A small image embedding model, trained from scratch: norm layernorm, held-out accuracy 100%.
Rows from block 2 of a small image embedding model, named by matrix and row number. Rows with one number belong to one neuron. Each number is 50 + 10 x the weight over its row's rms, rounded and kept within 0 to 99. All counts start at 0.
After each neuron's rows are labels from the 100 images, of 14848, where the neuron reaches its highest value: "strongest on" is what is common among them; "colour at peak" is the nearest of a few named colours to the mean colour under the peak. Only what is clearly more common there than usual is listed. The data: microscope photos of single blood and bone marrow cells. In brackets: how many of the 100, against the usual share in percent.
# fc1: MLP up (model.blocks.2.mlp.fc1.weight, 768x384), inputs 0-127
# fc2: MLP down (model.blocks.2.mlp.fc2.weight, 384x768, transposed), outputs 0-127

fc1.425:71 59 48 61 63 55 62 39 35 45 55 52 39 51 60 46 42 61 44 44 32 36 56 60 39 58 45 58 45 45 38 33 52 54 47 60 44 48 27 55 37 36 42 65 61 57 42 49 35 41 49 34 48 48 40 51 25 40 44 60 42 24 47 56 34 53 57 47 47 52 49 54 47 58 50 48 53 41 40 32 68 55 46 46 35 50 62 59 47 54 44 53 35 29 48 42 59 53 39 43 45 48 51 45 49 25 35 36 34 43 52 55 48 41 49 59 49 38 28 57 52 56 55 55 36 50 64 31
fc2.425:42 49 53 34 47 42 58 55 79 47 60 84 35 55 55 42 52 57 47 40 47 59 53 49 55 50 50 52 47 36 52 60 45 39 49 46 60 46 48 54 49 71 53 38 35 55 52 36 46 45 61 53 51 58 49 64 48 44 46 58 48 67 55 57 51 45 26 43 37 36 43 40 58 46 51 59 42 56 38 69 55 49 54 39 52 34 55 63 34 39 29 61 65 51 41 40 49 49 53 44 56 44 48 47 68 63 50 46 50 47 40 59 48 60 58 43 42 37 60 59 36 64 50 50 54 50 41 42
strongest on: cell type: artefact (32 vs 9.8)
colour at peak: grey (48 vs 22.3)

fc1.715:42 58 46 30 38 44 58 42 60 53 54 64 60 49 76 69 46 45 54 47 34 74 37 68 58 48 47 54 55 56 56 51 64 45 59 63 48 54 46 51 46 61 56 37 41 49 43 51 53 61 37 45 67 53 36 63 27 50 58 54 47 53 73 45 58 44 63 51 53 45 57 51 63 57 53 54 57 45 54 54 54 54 59 36 56 50 52 65 41 48 67 29 50 58 44 60 50 58 28 43 53 46 44 36 53 71 46 41 49 46 51 41 65 50 43 49 42 39 58 58 48 63 50 61 51 51 50 53
fc2.715:38 42 46 47 44 51 45 48 37 58 65 53 44 41 42 53 63 49 50 45 48 53 32 57 36 51 60 68 43 47 42 51 57 67 37 57 66 38 37 52 38 51 47 55 53 58 61 46 45 53 74 50 38 55 53 57 61 48 54 57 49 57 60 58 46 41 48 49 42 47 66 41 47 43 39 48 56 61 69 51 39 50 53 64 49 35 51 47 43 41 33 60 62 43 41 43 62 59 51 44 49 55 52 56 34 66 53 56 48 55 54 68 60 30 44 64 51 60 33 56 48 30 25 50 69 48 46 50
strongest on: cell type: lymphocyte (50 vs 15.2)
colour at peak: grey (69 vs 22.3)

fc1.761:50 60 70 64 29 45 50 49 57 46 51 53 39 69 43 52 42 44 64 48 58 50 40 49 71 56 52 46 31 37 46 62 42 41 64 46 54 58 58 50 54 48 47 74 55 44 38 47 60 67 56 53 52 63 41 47 55 47 52 45 51 52 57 42 53 37 50 65 70 63 50 35 52 49 59 61 43 35 64 39 67 51 58 46 55 65 59 57 44 58 59 50 47 46 55 33 42 54 61 57 60 58 61 46 45 66 41 51 44 78 42 50 66 33 46 55 51 38 56 40 48 61 47 59 47 43 54 44
fc2.761:52 55 37 34 31 53 58 48 68 33 51 57 67 35 44 44 44 48 56 50 33 50 41 43 31 58 36 53 47 36 43 45 42 66 55 60 58 42 41 38 55 59 55 52 59 46 64 45 54 56 50 57 46 47 28 59 42 46 53 54 45 47 37 46 62 45 47 31 60 60 36 66 45 43 49 51 57 60 45 49 33 62 75 30 40 57 47 40 62 52 38 49 41 60 50 51 50 40 37 49 51 25 57 42 53 36 57 46 61 57 37 50 65 66 51 47 55 51 62 37 68 30 53 42 48 46 37 49
strongest on: cell type: segmented neutrophil (41 vs 20)
colour at peak: purple (62 vs 21.5)

fc1.494:39 33 54 44 68 45 67 54 48 58 41 51 56 40 25 42 48 48 49 29 54 45 52 55 62 57 51 41 48 49 44 41 55 50 50 46 47 42 32 51 45 59 53 49 26 66 60 51 25 50 56 54 69 59 40 52 51 50 53 54 52 45 55 52 53 33 47 53 48 49 43 54 47 30 59 39 58 44 61 41 46 46 41 56 42 64 56 31 69 67 49 49 40 52 60 65 56 58 25 41 67 54 55 51 49 49 42 44 46 61 39 67 35 40 65 56 42 76 53 60 62 45 54 52 74 52 48 52
fc2.494:54 44 51 54 53 47 34 49 39 53 49 50 49 42 51 57 56 54 64 70 57 54 44 68 55 45 47 53 42 52 56 71 49 47 38 43 46 54 51 64 58 41 45 59 57 45 44 69 48 43 49 49 35 37 74 54 51 38 67 54 63 59 34 42 43 60 54 53 44 49 54 41 48 51 44 71 54 45 36 53 29 40 59 50 62 42 49 52 27 49 47 39 61 61 64 44 49 71 61 45 47 74 47 52 63 39 60 67 32 38 66 55 56 50 43 38 45 34 49 40 25 53 71 51 46 55 44 50
strongest on: cell type: proerythroblast (27 vs 1.5)
colour at peak: blue (40 vs 8.6)

fc1.22:47 46 51 74 50 51 57 48 55 50 53 47 55 50 49 20 50 56 42 40 74 44 39 49 50 58 61 48 39 46 33 48 61 61 52 49 37 50 50 41 39 50 54 60 53 45 58 45 55 55 22 40 46 47 61 44 62 47 90 52 61 47 61 43 48 66 50 55 62 59 43 44 62 51 36 48 56 64 39 58 46 53 34 49 46 53 37 48 44 48 42 54 58 50 46 49 56 48 58 43 52 40 50 31 64 60 53 50 65 58 62 66 66 48 36 43 47 44 48 40 30 44 33 49 40 41 46 31
fc2.22:62 52 42 34 57 54 45 68 49 51 53 56 46 51 31 66 71 44 48 46 54 64 37 46 64 50 25 54 42 36 51 51 62 78 53 58 56 51 53 32 61 45 55 49 43 64 58 35 48 61 44 49 38 45 39 46 45 59 36 46 65 41 58 60 62 60 42 33 54 41 58 61 57 41 65 59 38 51 57 39 54 49 63 49 64 52 63 56 57 66 61 62 37 42 43 34 44 46 44 48 60 42 55 53 62 55 57 70 59 52 49 56 67 54 64 45 53 42 49 47 50 62 44 38 44 43 46 46
strongest on: cell type: erythroblast (34 vs 14.3)
colour at peak: pink (57 vs 24.2)

fc1.485:47 55 53 50 33 47 64 42 58 64 62 47 31 61 57 40 53 50 52 47 52 46 54 52 47 58 38 61 60 45 38 37 41 36 63 67 71 44 46 68 29 27 50 35 42 45 39 51 52 51 44 50 41 43 47 53 47 45 60 57 43 58 46 49 33 58 51 55 48 51 54 54 61 44 53 54 48 47 56 50 46 50 43 50 29 48 41 57 36 53 53 49 58 38 54 42 56 67 44 48 55 31 46 43 56 59 55 46 35 58 55 58 60 51 58 44 35 68 39 31 51 48 33 47 51 47 43 50
fc2.485:24 51 38 69 60 47 46 45 63 60 56 53 42 53 36 40 43 57 61 28 32 66 60 49 28 61 44 45 40 51 36 53 54 51 46 28 60 49 52 52 65 62 38 47 31 51 50 41 51 50 47 57 50 67 58 44 41 41 35 39 44 33 43 43 50 74 59 54 61 50 44 56 59 51 60 45 48 39 55 36 49 42 54 35 54 56 48 56 51 47 58 48 49 41 45 53 57 45 74 46 75 47 54 40 53 51 44 56 46 57 51 28 49 45 53 45 71 45 40 42 39 59 58 68 55 44 64 65
strongest on: cell type: erythroblast (39 vs 14.3)
colour at peak: black (34 vs 1.1); blue (32 vs 8.6)

fc1.214:47 43 51 31 35 46 46 38 46 40 46 41 43 49 32 62 42 39 52 48 36 50 43 61 51 45 63 54 67 55 58 36 60 49 50 50 48 58 70 43 55 42 68 68 50 52 48 48 72 40 47 35 32 65 57 46 65 50 41 45 40 70 63 34 44 64 48 54 61 48 64 43 56 31 37 68 57 39 55 47 39 37 54 41 30 49 54 50 70 78 65 46 59 37 43 38 43 45 65 49 66 56 45 27 50 34 46 42 44 46 54 50 61 59 54 42 57 43 48 36 66 56 40 43 53 54 57 63
fc2.214:53 59 41 47 48 28 49 60 64 58 50 67 47 30 38 44 58 43 44 59 50 51 48 52 47 46 47 51 57 62 46 49 45 41 48 69 56 46 55 45 44 61 29 66 67 55 46 40 46 54 52 63 55 58 56 37 37 38 33 68 33 41 54 53 43 44 44 41 49 56 46 48 52 34 55 46 45 58 45 51 64 66 44 58 36 08 45 61 58 41 38 72 48 53 44 61 43 66 52 42 56 47 35 51 58 53 36 53 48 47 43 59 62 62 52 38 54 58 67 57 41 44 51 40 41 66 41 47
strongest on: cell type: erythroblast (43 vs 14.3)
colour at peak: black (36 vs 1.1)

fc1.176:52 42 44 33 38 58 48 45 36 32 46 43 61 50 56 39 53 44 41 36 39 50 52 40 58 40 44 48 45 65 52 48 28 47 50 35 27 51 47 40 31 57 51 29 47 59 51 49 47 50 39 49 46 60 62 47 77 67 46 38 47 48 42 35 55 41 49 59 52 47 65 51 50 56 38 68 55 61 56 51 42 61 44 49 44 55 47 52 46 47 53 48 46 46 61 59 56 53 39 49 40 58 47 57 69 57 39 51 47 40 61 55 70 56 60 57 47 63 61 57 35 52 89 30 66 43 71 41
fc2.176:56 35 50 50 53 58 48 37 43 46 65 40 43 48 43 46 54 62 39 65 51 30 49 48 38 32 54 45 50 36 52 39 34 61 34 50 39 48 47 57 45 56 37 41 40 66 58 63 40 44 45 45 40 49 54 52 42 50 38 54 54 57 29 41 53 53 32 51 47 38 55 69 60 62 54 62 59 40 49 53 38 32 54 44 42 53 57 40 51 41 39 62 71 56 18 51 50 40 43 43 69 69 51 48 59 59 49 62 59 61 46 63 37 51 47 50 61 48 67 62 53 69 63 68 49 46 56 45
strongest on: cell type: lymphocyte (40 vs 15.2)
colour at peak: white (82 vs 21.6)

fc1.577:38 68 57 53 59 52 58 56 59 44 60 42 60 58 40 59 41 60 55 49 44 76 35 40 49 57 48 60 61 44 44 64 67 55 30 61 57 63 43 58 60 39 50 44 46 42 68 67 57 57 47 56 42 60 76 47 62 34 40 44 38 41 63 41 53 56 43 41 46 38 51 47 54 54 67 64 71 59 45 58 45 67 45 59 44 58 43 60 50 55 63 53 51 40 49 46 58 47 49 55 49 40 44 56 60 60 48 63 46 51 49 46 28 56 48 38 59 67 39 43 53 43 53 59 55 61 64 48
fc2.577:40 47 64 54 38 50 47 49 53 50 60 46 53 58 54 64 51 52 53 33 55 41 37 50 56 42 50 29 37 56 54 52 39 32 52 66 31 65 55 53 48 50 56 55 51 51 35 44 64 63 31 33 39 47 46 46 63 68 48 32 65 50 51 47 49 51 53 57 31 40 38 48 48 48 37 38 47 45 45 53 51 27 39 38 47 62 39 25 56 63 68 38 49 73 33 53 49 47 65 49 51 39 55 42 64 45 53 58 53 60 54 63 57 49 53 79 42 53 47 55 64 52 46 51 50 43 48 52
strongest on: cell type: artefact (38 vs 9.8)
colour at peak: white (80 vs 21.6)

fc1.732:28 63 34 58 29 47 47 39 42 45 47 58 53 65 33 46 48 46 59 49 74 37 54 51 40 55 54 45 55 53 55 49 33 46 44 29 55 42 54 51 43 46 61 32 49 51 58 42 46 53 54 62 52 43 30 36 52 47 65 53 44 53 54 67 33 50 70 64 42 67 31 50 65 42 49 50 47 50 51 50 51 52 63 60 43 46 51 63 62 55 65 53 39 38 38 57 39 45 58 36 36 37 78 49 55 33 52 45 63 42 64 58 50 57 53 38 42 50 39 51 64 53 54 62 44 39 43 48
fc2.732:79 33 45 59 52 45 49 49 60 63 48 58 45 55 50 50 58 54 35 64 48 57 40 48 65 55 43 56 55 50 55 55 57 55 48 55 45 66 67 51 66 61 34 50 64 59 65 48 45 62 61 22 46 58 44 43 67 68 40 73 69 53 50 59 60 50 31 58 60 59 54 55 65 29 57 50 63 60 41 48 56 56 50 55 54 54 43 48 50 44 54 48 46 55 60 45 73 63 48 67 36 62 53 50 69 53 63 62 40 49 46 51 59 58 45 60 52 48 62 60 45 60 50 59 46 52 50 44
strongest on: smear: peripheral blood (100 vs 16.2); cell type: myeloblast (38 vs 1.9)
colour at peak: purple (71 vs 21.5)

fc1.259:68 25 31 63 60 38 53 52 42 75 39 49 52 58 42 35 58 46 51 75 44 33 40 59 47 55 49 39 51 49 39 58 57 51 49 41 50 36 34 41 66 39 48 60 27 36 51 39 47 52 24 30 37 60 57 51 64 60 71 54 55 46 43 53 46 53 42 57 42 47 54 41 50 53 40 54 43 32 47 31 23 45 39 49 54 24 72 42 57 52 42 34 61 49 37 52 57 48 37 53 61 57 64 37 47 46 64 46 50 55 41 44 43 47 47 64 42 43 55 42 52 59 56 51 71 46 59 34
fc2.259:57 36 52 60 55 42 41 58 51 52 54 81 46 59 51 55 29 40 46 42 49 49 55 47 48 63 43 40 47 50 41 50 43 48 57 46 56 27 43 42 55 67 35 57 59 45 46 36 50 48 54 59 40 39 39 51 56 46 52 52 50 55 35 49 45 58 77 45 69 63 52 52 50 51 62 57 21 54 76 48 40 34 60 30 30 60 57 43 68 45 53 39 48 51 61 38 45 35 63 62 58 41 59 55 54 31 36 58 48 64 62 47 54 41 62 44 33 48 44 55 34 61 56 57 41 48 49 35
strongest on: cell type: erythroblast (49 vs 14.3)
colour at peak: grey (81 vs 22.3)

fc1.420:60 49 46 45 45 55 49 47 68 56 32 46 64 44 27 38 60 42 47 57 47 54 50 59 36 56 54 39 55 43 67 43 60 39 55 35 54 40 64 56 28 44 55 36 66 43 34 56 62 51 58 65 70 48 29 39 52 45 37 25 42 56 51 39 57 44 50 37 42 40 46 48 53 63 56 65 39 49 69 54 41 59 72 49 39 49 70 64 52 54 70 59 61 50 48 62 65 66 61 36 58 41 54 55 53 34 43 44 57 68 57 56 57 49 54 53 55 47 54 67 38 54 45 37 55 34 54 52
fc2.420:57 56 55 44 49 47 50 40 45 63 48 66 53 62 47 52 59 60 47 52 51 42 44 47 44 44 51 56 49 42 53 36 45 28 56 44 51 43 26 30 47 53 33 38 41 39 34 42 49 61 45 32 47 49 54 41 46 58 61 57 52 64 50 63 29 59 53 70 52 58 67 38 45 46 34 58 50 26 45 44 57 55 38 54 52 35 56 35 57 60 38 65 59 45 36 47 48 46 56 67 41 58 42 37 60 48 52 46 30 32 61 61 49 50 49 32 40 61 61 36 50 46 45 57 42 49 49 50
strongest on: cell type: erythroblast (33 vs 14.3)
colour at peak: black (46 vs 1.1); blue (37 vs 8.6)

fc1.12:50 44 52 54 46 46 34 45 53 69 78 62 58 41 41 44 53 64 45 55 56 61 44 49 51 57 36 54 39 41 50 54 56 56 59 57 59 50 45 66 45 63 64 51 42 28 48 64 54 43 46 53 36 67 40 58 46 52 43 46 58 69 47 70 45 60 68 46 63 62 42 64 39 41 66 49 50 52 57 46 59 48 62 51 25 55 55 56 51 58 43 56 35 47 57 37 43 56 50 44 46 30 50 61 40 53 46 49 65 48 59 56 46 39 41 51 68 50 38 48 57 49 36 27 62 44 39 38
fc2.12:63 43 47 59 46 39 58 48 53 57 41 77 45 67 45 45 61 61 41 51 49 67 46 57 47 59 56 49 51 44 49 42 48 52 66 36 50 47 49 34 43 42 42 63 68 43 33 46 71 64 57 40 53 56 39 53 55 53 45 73 23 47 46 44 43 42 35 53 51 40 54 61 69 57 61 60 56 61 62 51 41 48 51 35 35 48 66 47 40 73 52 54 54 40 59 53 47 44 52 49 56 69 57 40 35 61 51 48 54 75 52 51 47 46 43 40 61 56 47 50 57 64 47 37 38 36 53 67
strongest on: cell type: segmented neutrophil (45 vs 20)
colour at peak: purple (73 vs 21.5); blue (25 vs 8.6)

fc1.688:41 51 54 36 56 38 50 51 43 43 44 48 62 55 40 41 58 43 46 46 51 57 44 44 34 50 42 38 45 60 53 47 62 59 46 60 54 59 42 48 37 60 51 48 48 44 18 47 25 55 51 38 36 44 55 42 52 66 47 52 42 40 50 56 57 59 53 44 64 49 51 72 41 54 47 56 49 56 50 55 59 59 44 59 47 82 67 57 50 65 48 65 21 39 45 61 54 38 57 55 41 40 35 48 57 59 38 57 58 46 59 42 47 54 46 71 68 49 63 45 59 47 37 39 41 43 54 52
fc2.688:56 38 50 52 45 51 51 35 50 48 58 51 31 52 36 46 45 51 44 45 49 40 52 68 47 40 34 37 32 47 51 85 61 50 70 38 51 43 69 36 54 49 61 64 57 34 50 58 47 47 50 41 56 47 54 47 42 45 40 42 45 45 51 46 50 52 46 47 42 45 45 49 75 52 41 46 42 66 52 41 57 45 51 39 35 50 46 47 50 42 55 31 61 51 53 63 45 42 47 56 64 40 58 46 43 48 45 44 37 58 59 57 58 47 37 49 47 46 63 44 54 50 45 52 47 52 39 55
strongest on: smear: peripheral blood (100 vs 16.2); cell type: myeloblast (39 vs 1.9)
colour at peak: purple (97 vs 21.5)

fc1.3:49 55 63 41 38 75 62 46 46 55 35 51 65 66 48 53 42 60 42 53 47 54 46 63 36 55 48 53 63 55 38 43 46 39 47 39 57 68 50 55 65 73 51 40 57 60 55 51 44 52 52 51 56 56 50 35 60 55 60 37 32 60 57 39 44 67 66 60 65 50 48 47 48 48 32 43 55 48 65 34 55 65 70 39 36 45 63 50 63 46 48 54 58 53 63 58 52 40 53 75 63 46 49 47 57 54 63 59 54 41 52 65 53 37 56 39 66 55 53 52 43 34 47 66 35 43 48 49
fc2.3:49 52 66 54 62 44 65 57 52 52 46 22 54 36 49 64 72 61 58 50 61 50 60 52 69 42 68 46 59 44 55 54 54 48 48 48 75 55 60 53 59 51 64 68 34 61 39 54 43 62 55 58 43 40 61 49 57 49 56 52 61 43 56 55 51 70 55 32 49 57 52 59 48 63 64 49 42 57 54 44 53 68 48 53 45 59 40 37 52 24 49 53 51 40 47 57 48 59 33 32 42 70 48 56 55 45 46 62 50 47 68 52 31 55 59 42 39 53 52 41 54 60 50 48 38 58 40 57
strongest on: smear: peripheral blood (100 vs 16.2); cell type: segmented neutrophil (46 vs 20)
colour at peak: pink (92 vs 24.2)

fc1.387:35 60 60 31 54 46 47 52 50 66 35 47 65 45 35 55 57 65 43 48 39 38 61 48 44 54 56 65 48 47 62 46 60 49 46 54 53 39 47 54 59 49 47 54 43 55 63 36 52 58 54 38 44 56 49 54 49 41 45 53 43 42 58 62 36 28 56 43 37 54 61 45 38 44 55 56 32 52 64 42 55 45 50 56 51 62 35 57 51 46 44 55 72 51 54 72 46 67 43 43 47 41 70 46 48 46 54 44 72 70 58 46 54 42 31 49 50 45 39 55 46 50 42 53 52 60 46 64
fc2.387:43 36 59 61 49 32 53 52 30 49 35 69 56 55 56 42 48 45 52 54 65 51 45 60 39 50 61 49 42 53 52 51 34 50 59 57 48 32 44 46 54 57 43 39 49 41 46 50 51 52 43 50 54 38 55 45 31 43 44 76 51 53 45 22 51 50 34 56 54 65 54 53 49 64 46 47 59 35 44 64 49 48 43 49 30 44 58 63 35 59 48 57 70 31 50 47 60 52 65 64 59 76 41 29 45 53 62 48 59 48 47 44 63 39 37 51 29 55 53 75 51 46 57 37 33 54 39 54
strongest on: cell type: proerythroblast (26 vs 1.5)
colour at peak: purple (48 vs 21.5); blue (42 vs 8.6)

fc1.524:46 49 52 51 60 48 57 46 46 32 50 61 61 44 64 63 46 28 58 44 33 46 48 42 37 43 49 47 56 58 56 75 55 53 41 37 49 51 50 55 68 43 48 64 37 55 41 47 64 57 51 59 56 62 60 59 52 62 62 46 60 64 37 58 48 58 63 61 48 39 52 60 59 49 49 48 53 51 66 49 34 40 54 48 56 42 54 64 54 32 46 60 45 52 30 42 49 50 33 37 55 51 57 46 43 69 44 57 58 41 34 30 42 38 59 69 51 55 47 53 49 44 48 46 59 42 56 48
fc2.524:58 39 46 40 47 38 49 44 46 40 49 69 38 52 63 47 52 42 46 52 48 47 32 55 34 62 56 45 53 53 57 44 51 37 54 47 55 35 61 43 59 58 47 58 44 51 35 62 42 62 46 28 52 35 59 68 53 46 50 61 46 32 36 52 53 41 39 44 57 52 69 46 50 51 37 66 43 44 53 44 52 53 55 65 44 49 73 59 42 32 45 58 63 53 54 48 57 41 30 58 46 60 51 43 31 53 59 44 48 35 52 58 33 52 50 69 50 42 45 79 53 44 37 59 49 57 44 49
strongest on: cell type: erythroblast (32 vs 14.3)
colour at peak: blue (36 vs 8.6)

fc1.250:60 37 70 49 45 65 37 50 65 61 39 39 39 50 45 40 49 79 39 49 47 63 52 44 50 52 43 53 39 52 51 58 57 58 55 40 53 55 64 52 79 51 57 64 54 45 52 56 68 32 39 52 67 37 55 44 38 55 65 73 44 73 43 50 53 34 54 51 35 41 63 54 33 50 84 63 52 59 42 54 57 51 55 40 66 65 48 46 44 30 44 55 35 48 57 43 54 60 35 48 55 56 44 44 50 54 32 55 23 63 76 61 57 37 59 65 53 42 57 60 49 61 48 42 57 47 57 52
fc2.250:32 55 49 53 45 45 31 33 53 44 42 52 48 64 46 64 36 65 60 65 48 28 62 40 72 58 40 68 63 55 65 46 40 65 44 57 57 40 60 45 45 28 73 60 45 43 50 60 48 59 57 43 61 47 44 38 51 60 44 45 61 59 57 44 49 59 43 56 42 55 57 44 58 44 49 42 49 50 40 42 45 41 44 51 49 61 56 48 40 58 61 67 49 65 65 51 51 34 62 45 73 47 42 42 60 48 42 36 47 63 51 63 61 54 34 57 26 56 40 53 40 66 42 39 43 40 53 49
strongest on: smear: peripheral blood (98 vs 16.2)
colour at peak: pink (67 vs 24.2)

fc1.459:46 32 34 34 48 48 42 62 67 40 44 46 33 52 54 41 45 47 58 50 46 45 55 60 44 55 52 65 39 45 36 66 45 48 40 65 58 37 60 41 62 35 44 50 67 54 52 49 43 30 69 47 46 54 44 76 31 62 72 49 48 40 58 46 53 59 39 43 49 47 35 63 48 63 49 62 53 53 44 52 52 38 53 61 53 51 47 33 56 53 50 53 65 60 67 52 48 43 54 62 47 46 41 56 35 40 69 61 47 55 55 65 62 59 58 51 50 50 65 26 43 62 42 49 44 49 61 35
fc2.459:49 37 51 47 56 46 63 55 55 44 53 49 66 48 54 57 57 37 68 42 53 48 38 40 48 47 42 55 49 54 60 45 47 49 46 44 45 50 39 45 34 38 47 57 47 60 36 64 56 43 27 36 45 46 56 30 35 31 44 58 54 57 41 46 53 60 65 54 64 59 69 43 36 46 52 48 44 70 43 50 75 45 53 48 51 50 40 32 62 62 55 41 50 50 45 65 58 58 49 37 48 62 38 51 67 61 39 47 60 44 49 41 63 52 49 46 39 43 45 53 40 52 35 45 46 52 50 36
strongest on: cell type: segmented neutrophil (48 vs 20)
colour at peak: purple (48 vs 21.5); blue (45 vs 8.6)

fc1.560:57 60 48 47 28 58 46 52 40 37 61 42 42 56 53 60 44 43 53 53 58 40 64 43 62 48 24 62 41 46 56 53 39 50 46 59 49 51 72 66 54 37 45 41 60 52 56 54 25 53 55 69 48 62 66 73 43 63 60 60 61 56 45 49 58 63 63 60 56 53 55 46 38 54 73 51 44 36 50 31 43 53 60 54 39 47 56 61 45 54 39 57 68 64 54 57 39 41 67 64 33 49 51 46 74 48 48 58 65 52 51 70 43 46 56 30 51 52 48 61 36 38 59 53 56 33 64 42
fc2.560:66 27 40 45 39 42 60 53 64 50 67 54 37 44 49 53 52 50 46 54 41 35 47 52 51 40 34 53 45 27 51 49 59 45 47 61 54 53 62 51 62 47 52 48 33 48 43 50 52 45 44 23 42 45 47 39 40 42 54 46 61 56 54 45 49 47 62 59 56 51 52 40 54 38 30 46 39 64 62 52 45 58 34 59 41 52 75 70 49 36 64 32 51 49 48 66 41 50 35 38 44 62 25 47 47 63 53 22 60 47 43 57 60 60 53 44 35 50 58 62 49 51 47 43 35 53 44 61
strongest on: smear: peripheral blood (100 vs 16.2); cell type: segmented neutrophil (50 vs 20); cell type: myeloblast (25 vs 1.9)
colour at peak: pink (79 vs 24.2)

fc1.535:68 56 45 54 46 49 56 43 46 56 74 52 44 55 49 60 44 39 45 59 23 46 58 37 72 52 42 38 45 71 53 45 46 56 51 51 51 51 43 53 44 32 46 37 51 41 42 57 44 48 58 49 63 44 44 54 61 35 36 44 49 59 53 38 41 56 39 52 43 43 52 40 59 39 44 50 55 40 51 38 48 40 43 43 39 41 71 58 65 43 55 40 64 66 46 51 55 57 53 55 74 56 67 50 32 41 36 55 53 60 39 68 51 28 50 51 46 56 52 49 51 62 51 55 40 46 45 44
fc2.535:45 47 53 53 30 43 47 67 53 71 47 56 61 62 44 32 57 58 46 37 58 64 60 63 37 41 55 66 51 54 29 53 39 44 67 53 51 36 32 49 59 43 33 33 42 38 38 31 54 49 57 55 39 49 48 51 59 61 79 38 70 51 57 62 62 43 53 26 66 54 66 63 43 45 42 65 38 72 69 49 45 51 57 28 31 50 44 47 53 70 48 42 42 53 51 43 54 31 55 47 48 58 41 63 48 35 57 49 52 42 70 52 59 38 46 43 53 50 40 53 52 41 42 43 45 56 45 28
strongest on: cell type: erythroblast (34 vs 14.3); cell type: artefact (26 vs 9.8)
colour at peak: white (66 vs 21.6)

fc1.345:43 44 61 56 53 74 49 61 57 46 47 65 55 45 48 48 62 43 44 65 40 47 54 56 48 32 44 51 53 54 53 62 57 54 49 55 51 41 53 58 52 49 52 37 46 68 58 47 32 55 54 39 45 47 41 55 55 41 51 40 56 53 30 58 71 49 56 53 64 53 35 60 25 59 53 43 49 58 48 36 64 51 56 55 32 43 48 51 48 47 67 42 55 51 50 63 62 21 59 49 66 43 50 43 39 58 50 48 23 36 44 40 56 43 47 56 49 36 49 58 35 58 54 67 58 44 52 38
fc2.345:58 65 41 31 53 41 57 46 46 45 51 55 28 63 44 54 54 45 43 52 51 51 42 52 48 56 59 52 47 47 46 50 52 31 55 56 57 60 33 34 18 21 56 62 68 45 23 50 65 52 60 64 47 44 47 52 50 40 50 59 52 49 60 67 43 54 50 49 55 55 48 41 60 53 53 47 62 49 60 59 74 46 35 60 62 47 42 38 69 41 60 48 40 51 62 67 35 62 59 44 61 68 59 66 57 35 38 49 55 70 57 41 60 72 27 68 62 69 56 59 45 43 41 47 46 61 50 57
strongest on: smear: peripheral blood (100 vs 16.2)
colour at peak: purple (45 vs 21.5)

fc1.302:54 45 50 40 57 66 64 65 36 36 51 56 59 53 44 52 49 39 42 49 36 64 44 47 54 40 33 53 43 48 53 61 68 53 44 40 68 59 49 59 47 42 55 50 47 56 44 47 37 68 61 48 68 49 52 39 58 49 39 38 55 51 30 49 48 45 25 63 41 50 62 56 62 49 59 80 29 56 44 56 54 45 41 63 51 51 52 35 54 57 51 52 57 39 39 59 42 59 36 56 49 66 70 52 59 57 38 42 35 33 58 33 69 57 52 43 70 51 74 56 45 70 34 39 62 36 58 39
fc2.302:42 51 42 47 39 68 55 49 49 50 46 48 39 40 33 45 48 48 62 61 62 56 57 35 54 42 47 48 46 67 50 49 33 52 54 53 48 50 36 52 48 41 58 49 79 45 53 61 45 42 59 53 54 70 48 58 60 41 62 55 56 53 64 65 42 59 60 87 49 64 45 67 52 51 32 39 57 58 64 63 48 46 56 26 60 68 40 58 68 36 32 60 40 54 31 38 37 52 67 40 66 58 56 41 51 38 45 58 43 48 54 52 34 49 38 54 51 57 37 56 52 59 52 56 50 34 62 59
strongest on: smear: peripheral blood (100 vs 16.2); cell type: segmented neutrophil (46 vs 20)
colour at peak: white (59 vs 21.6)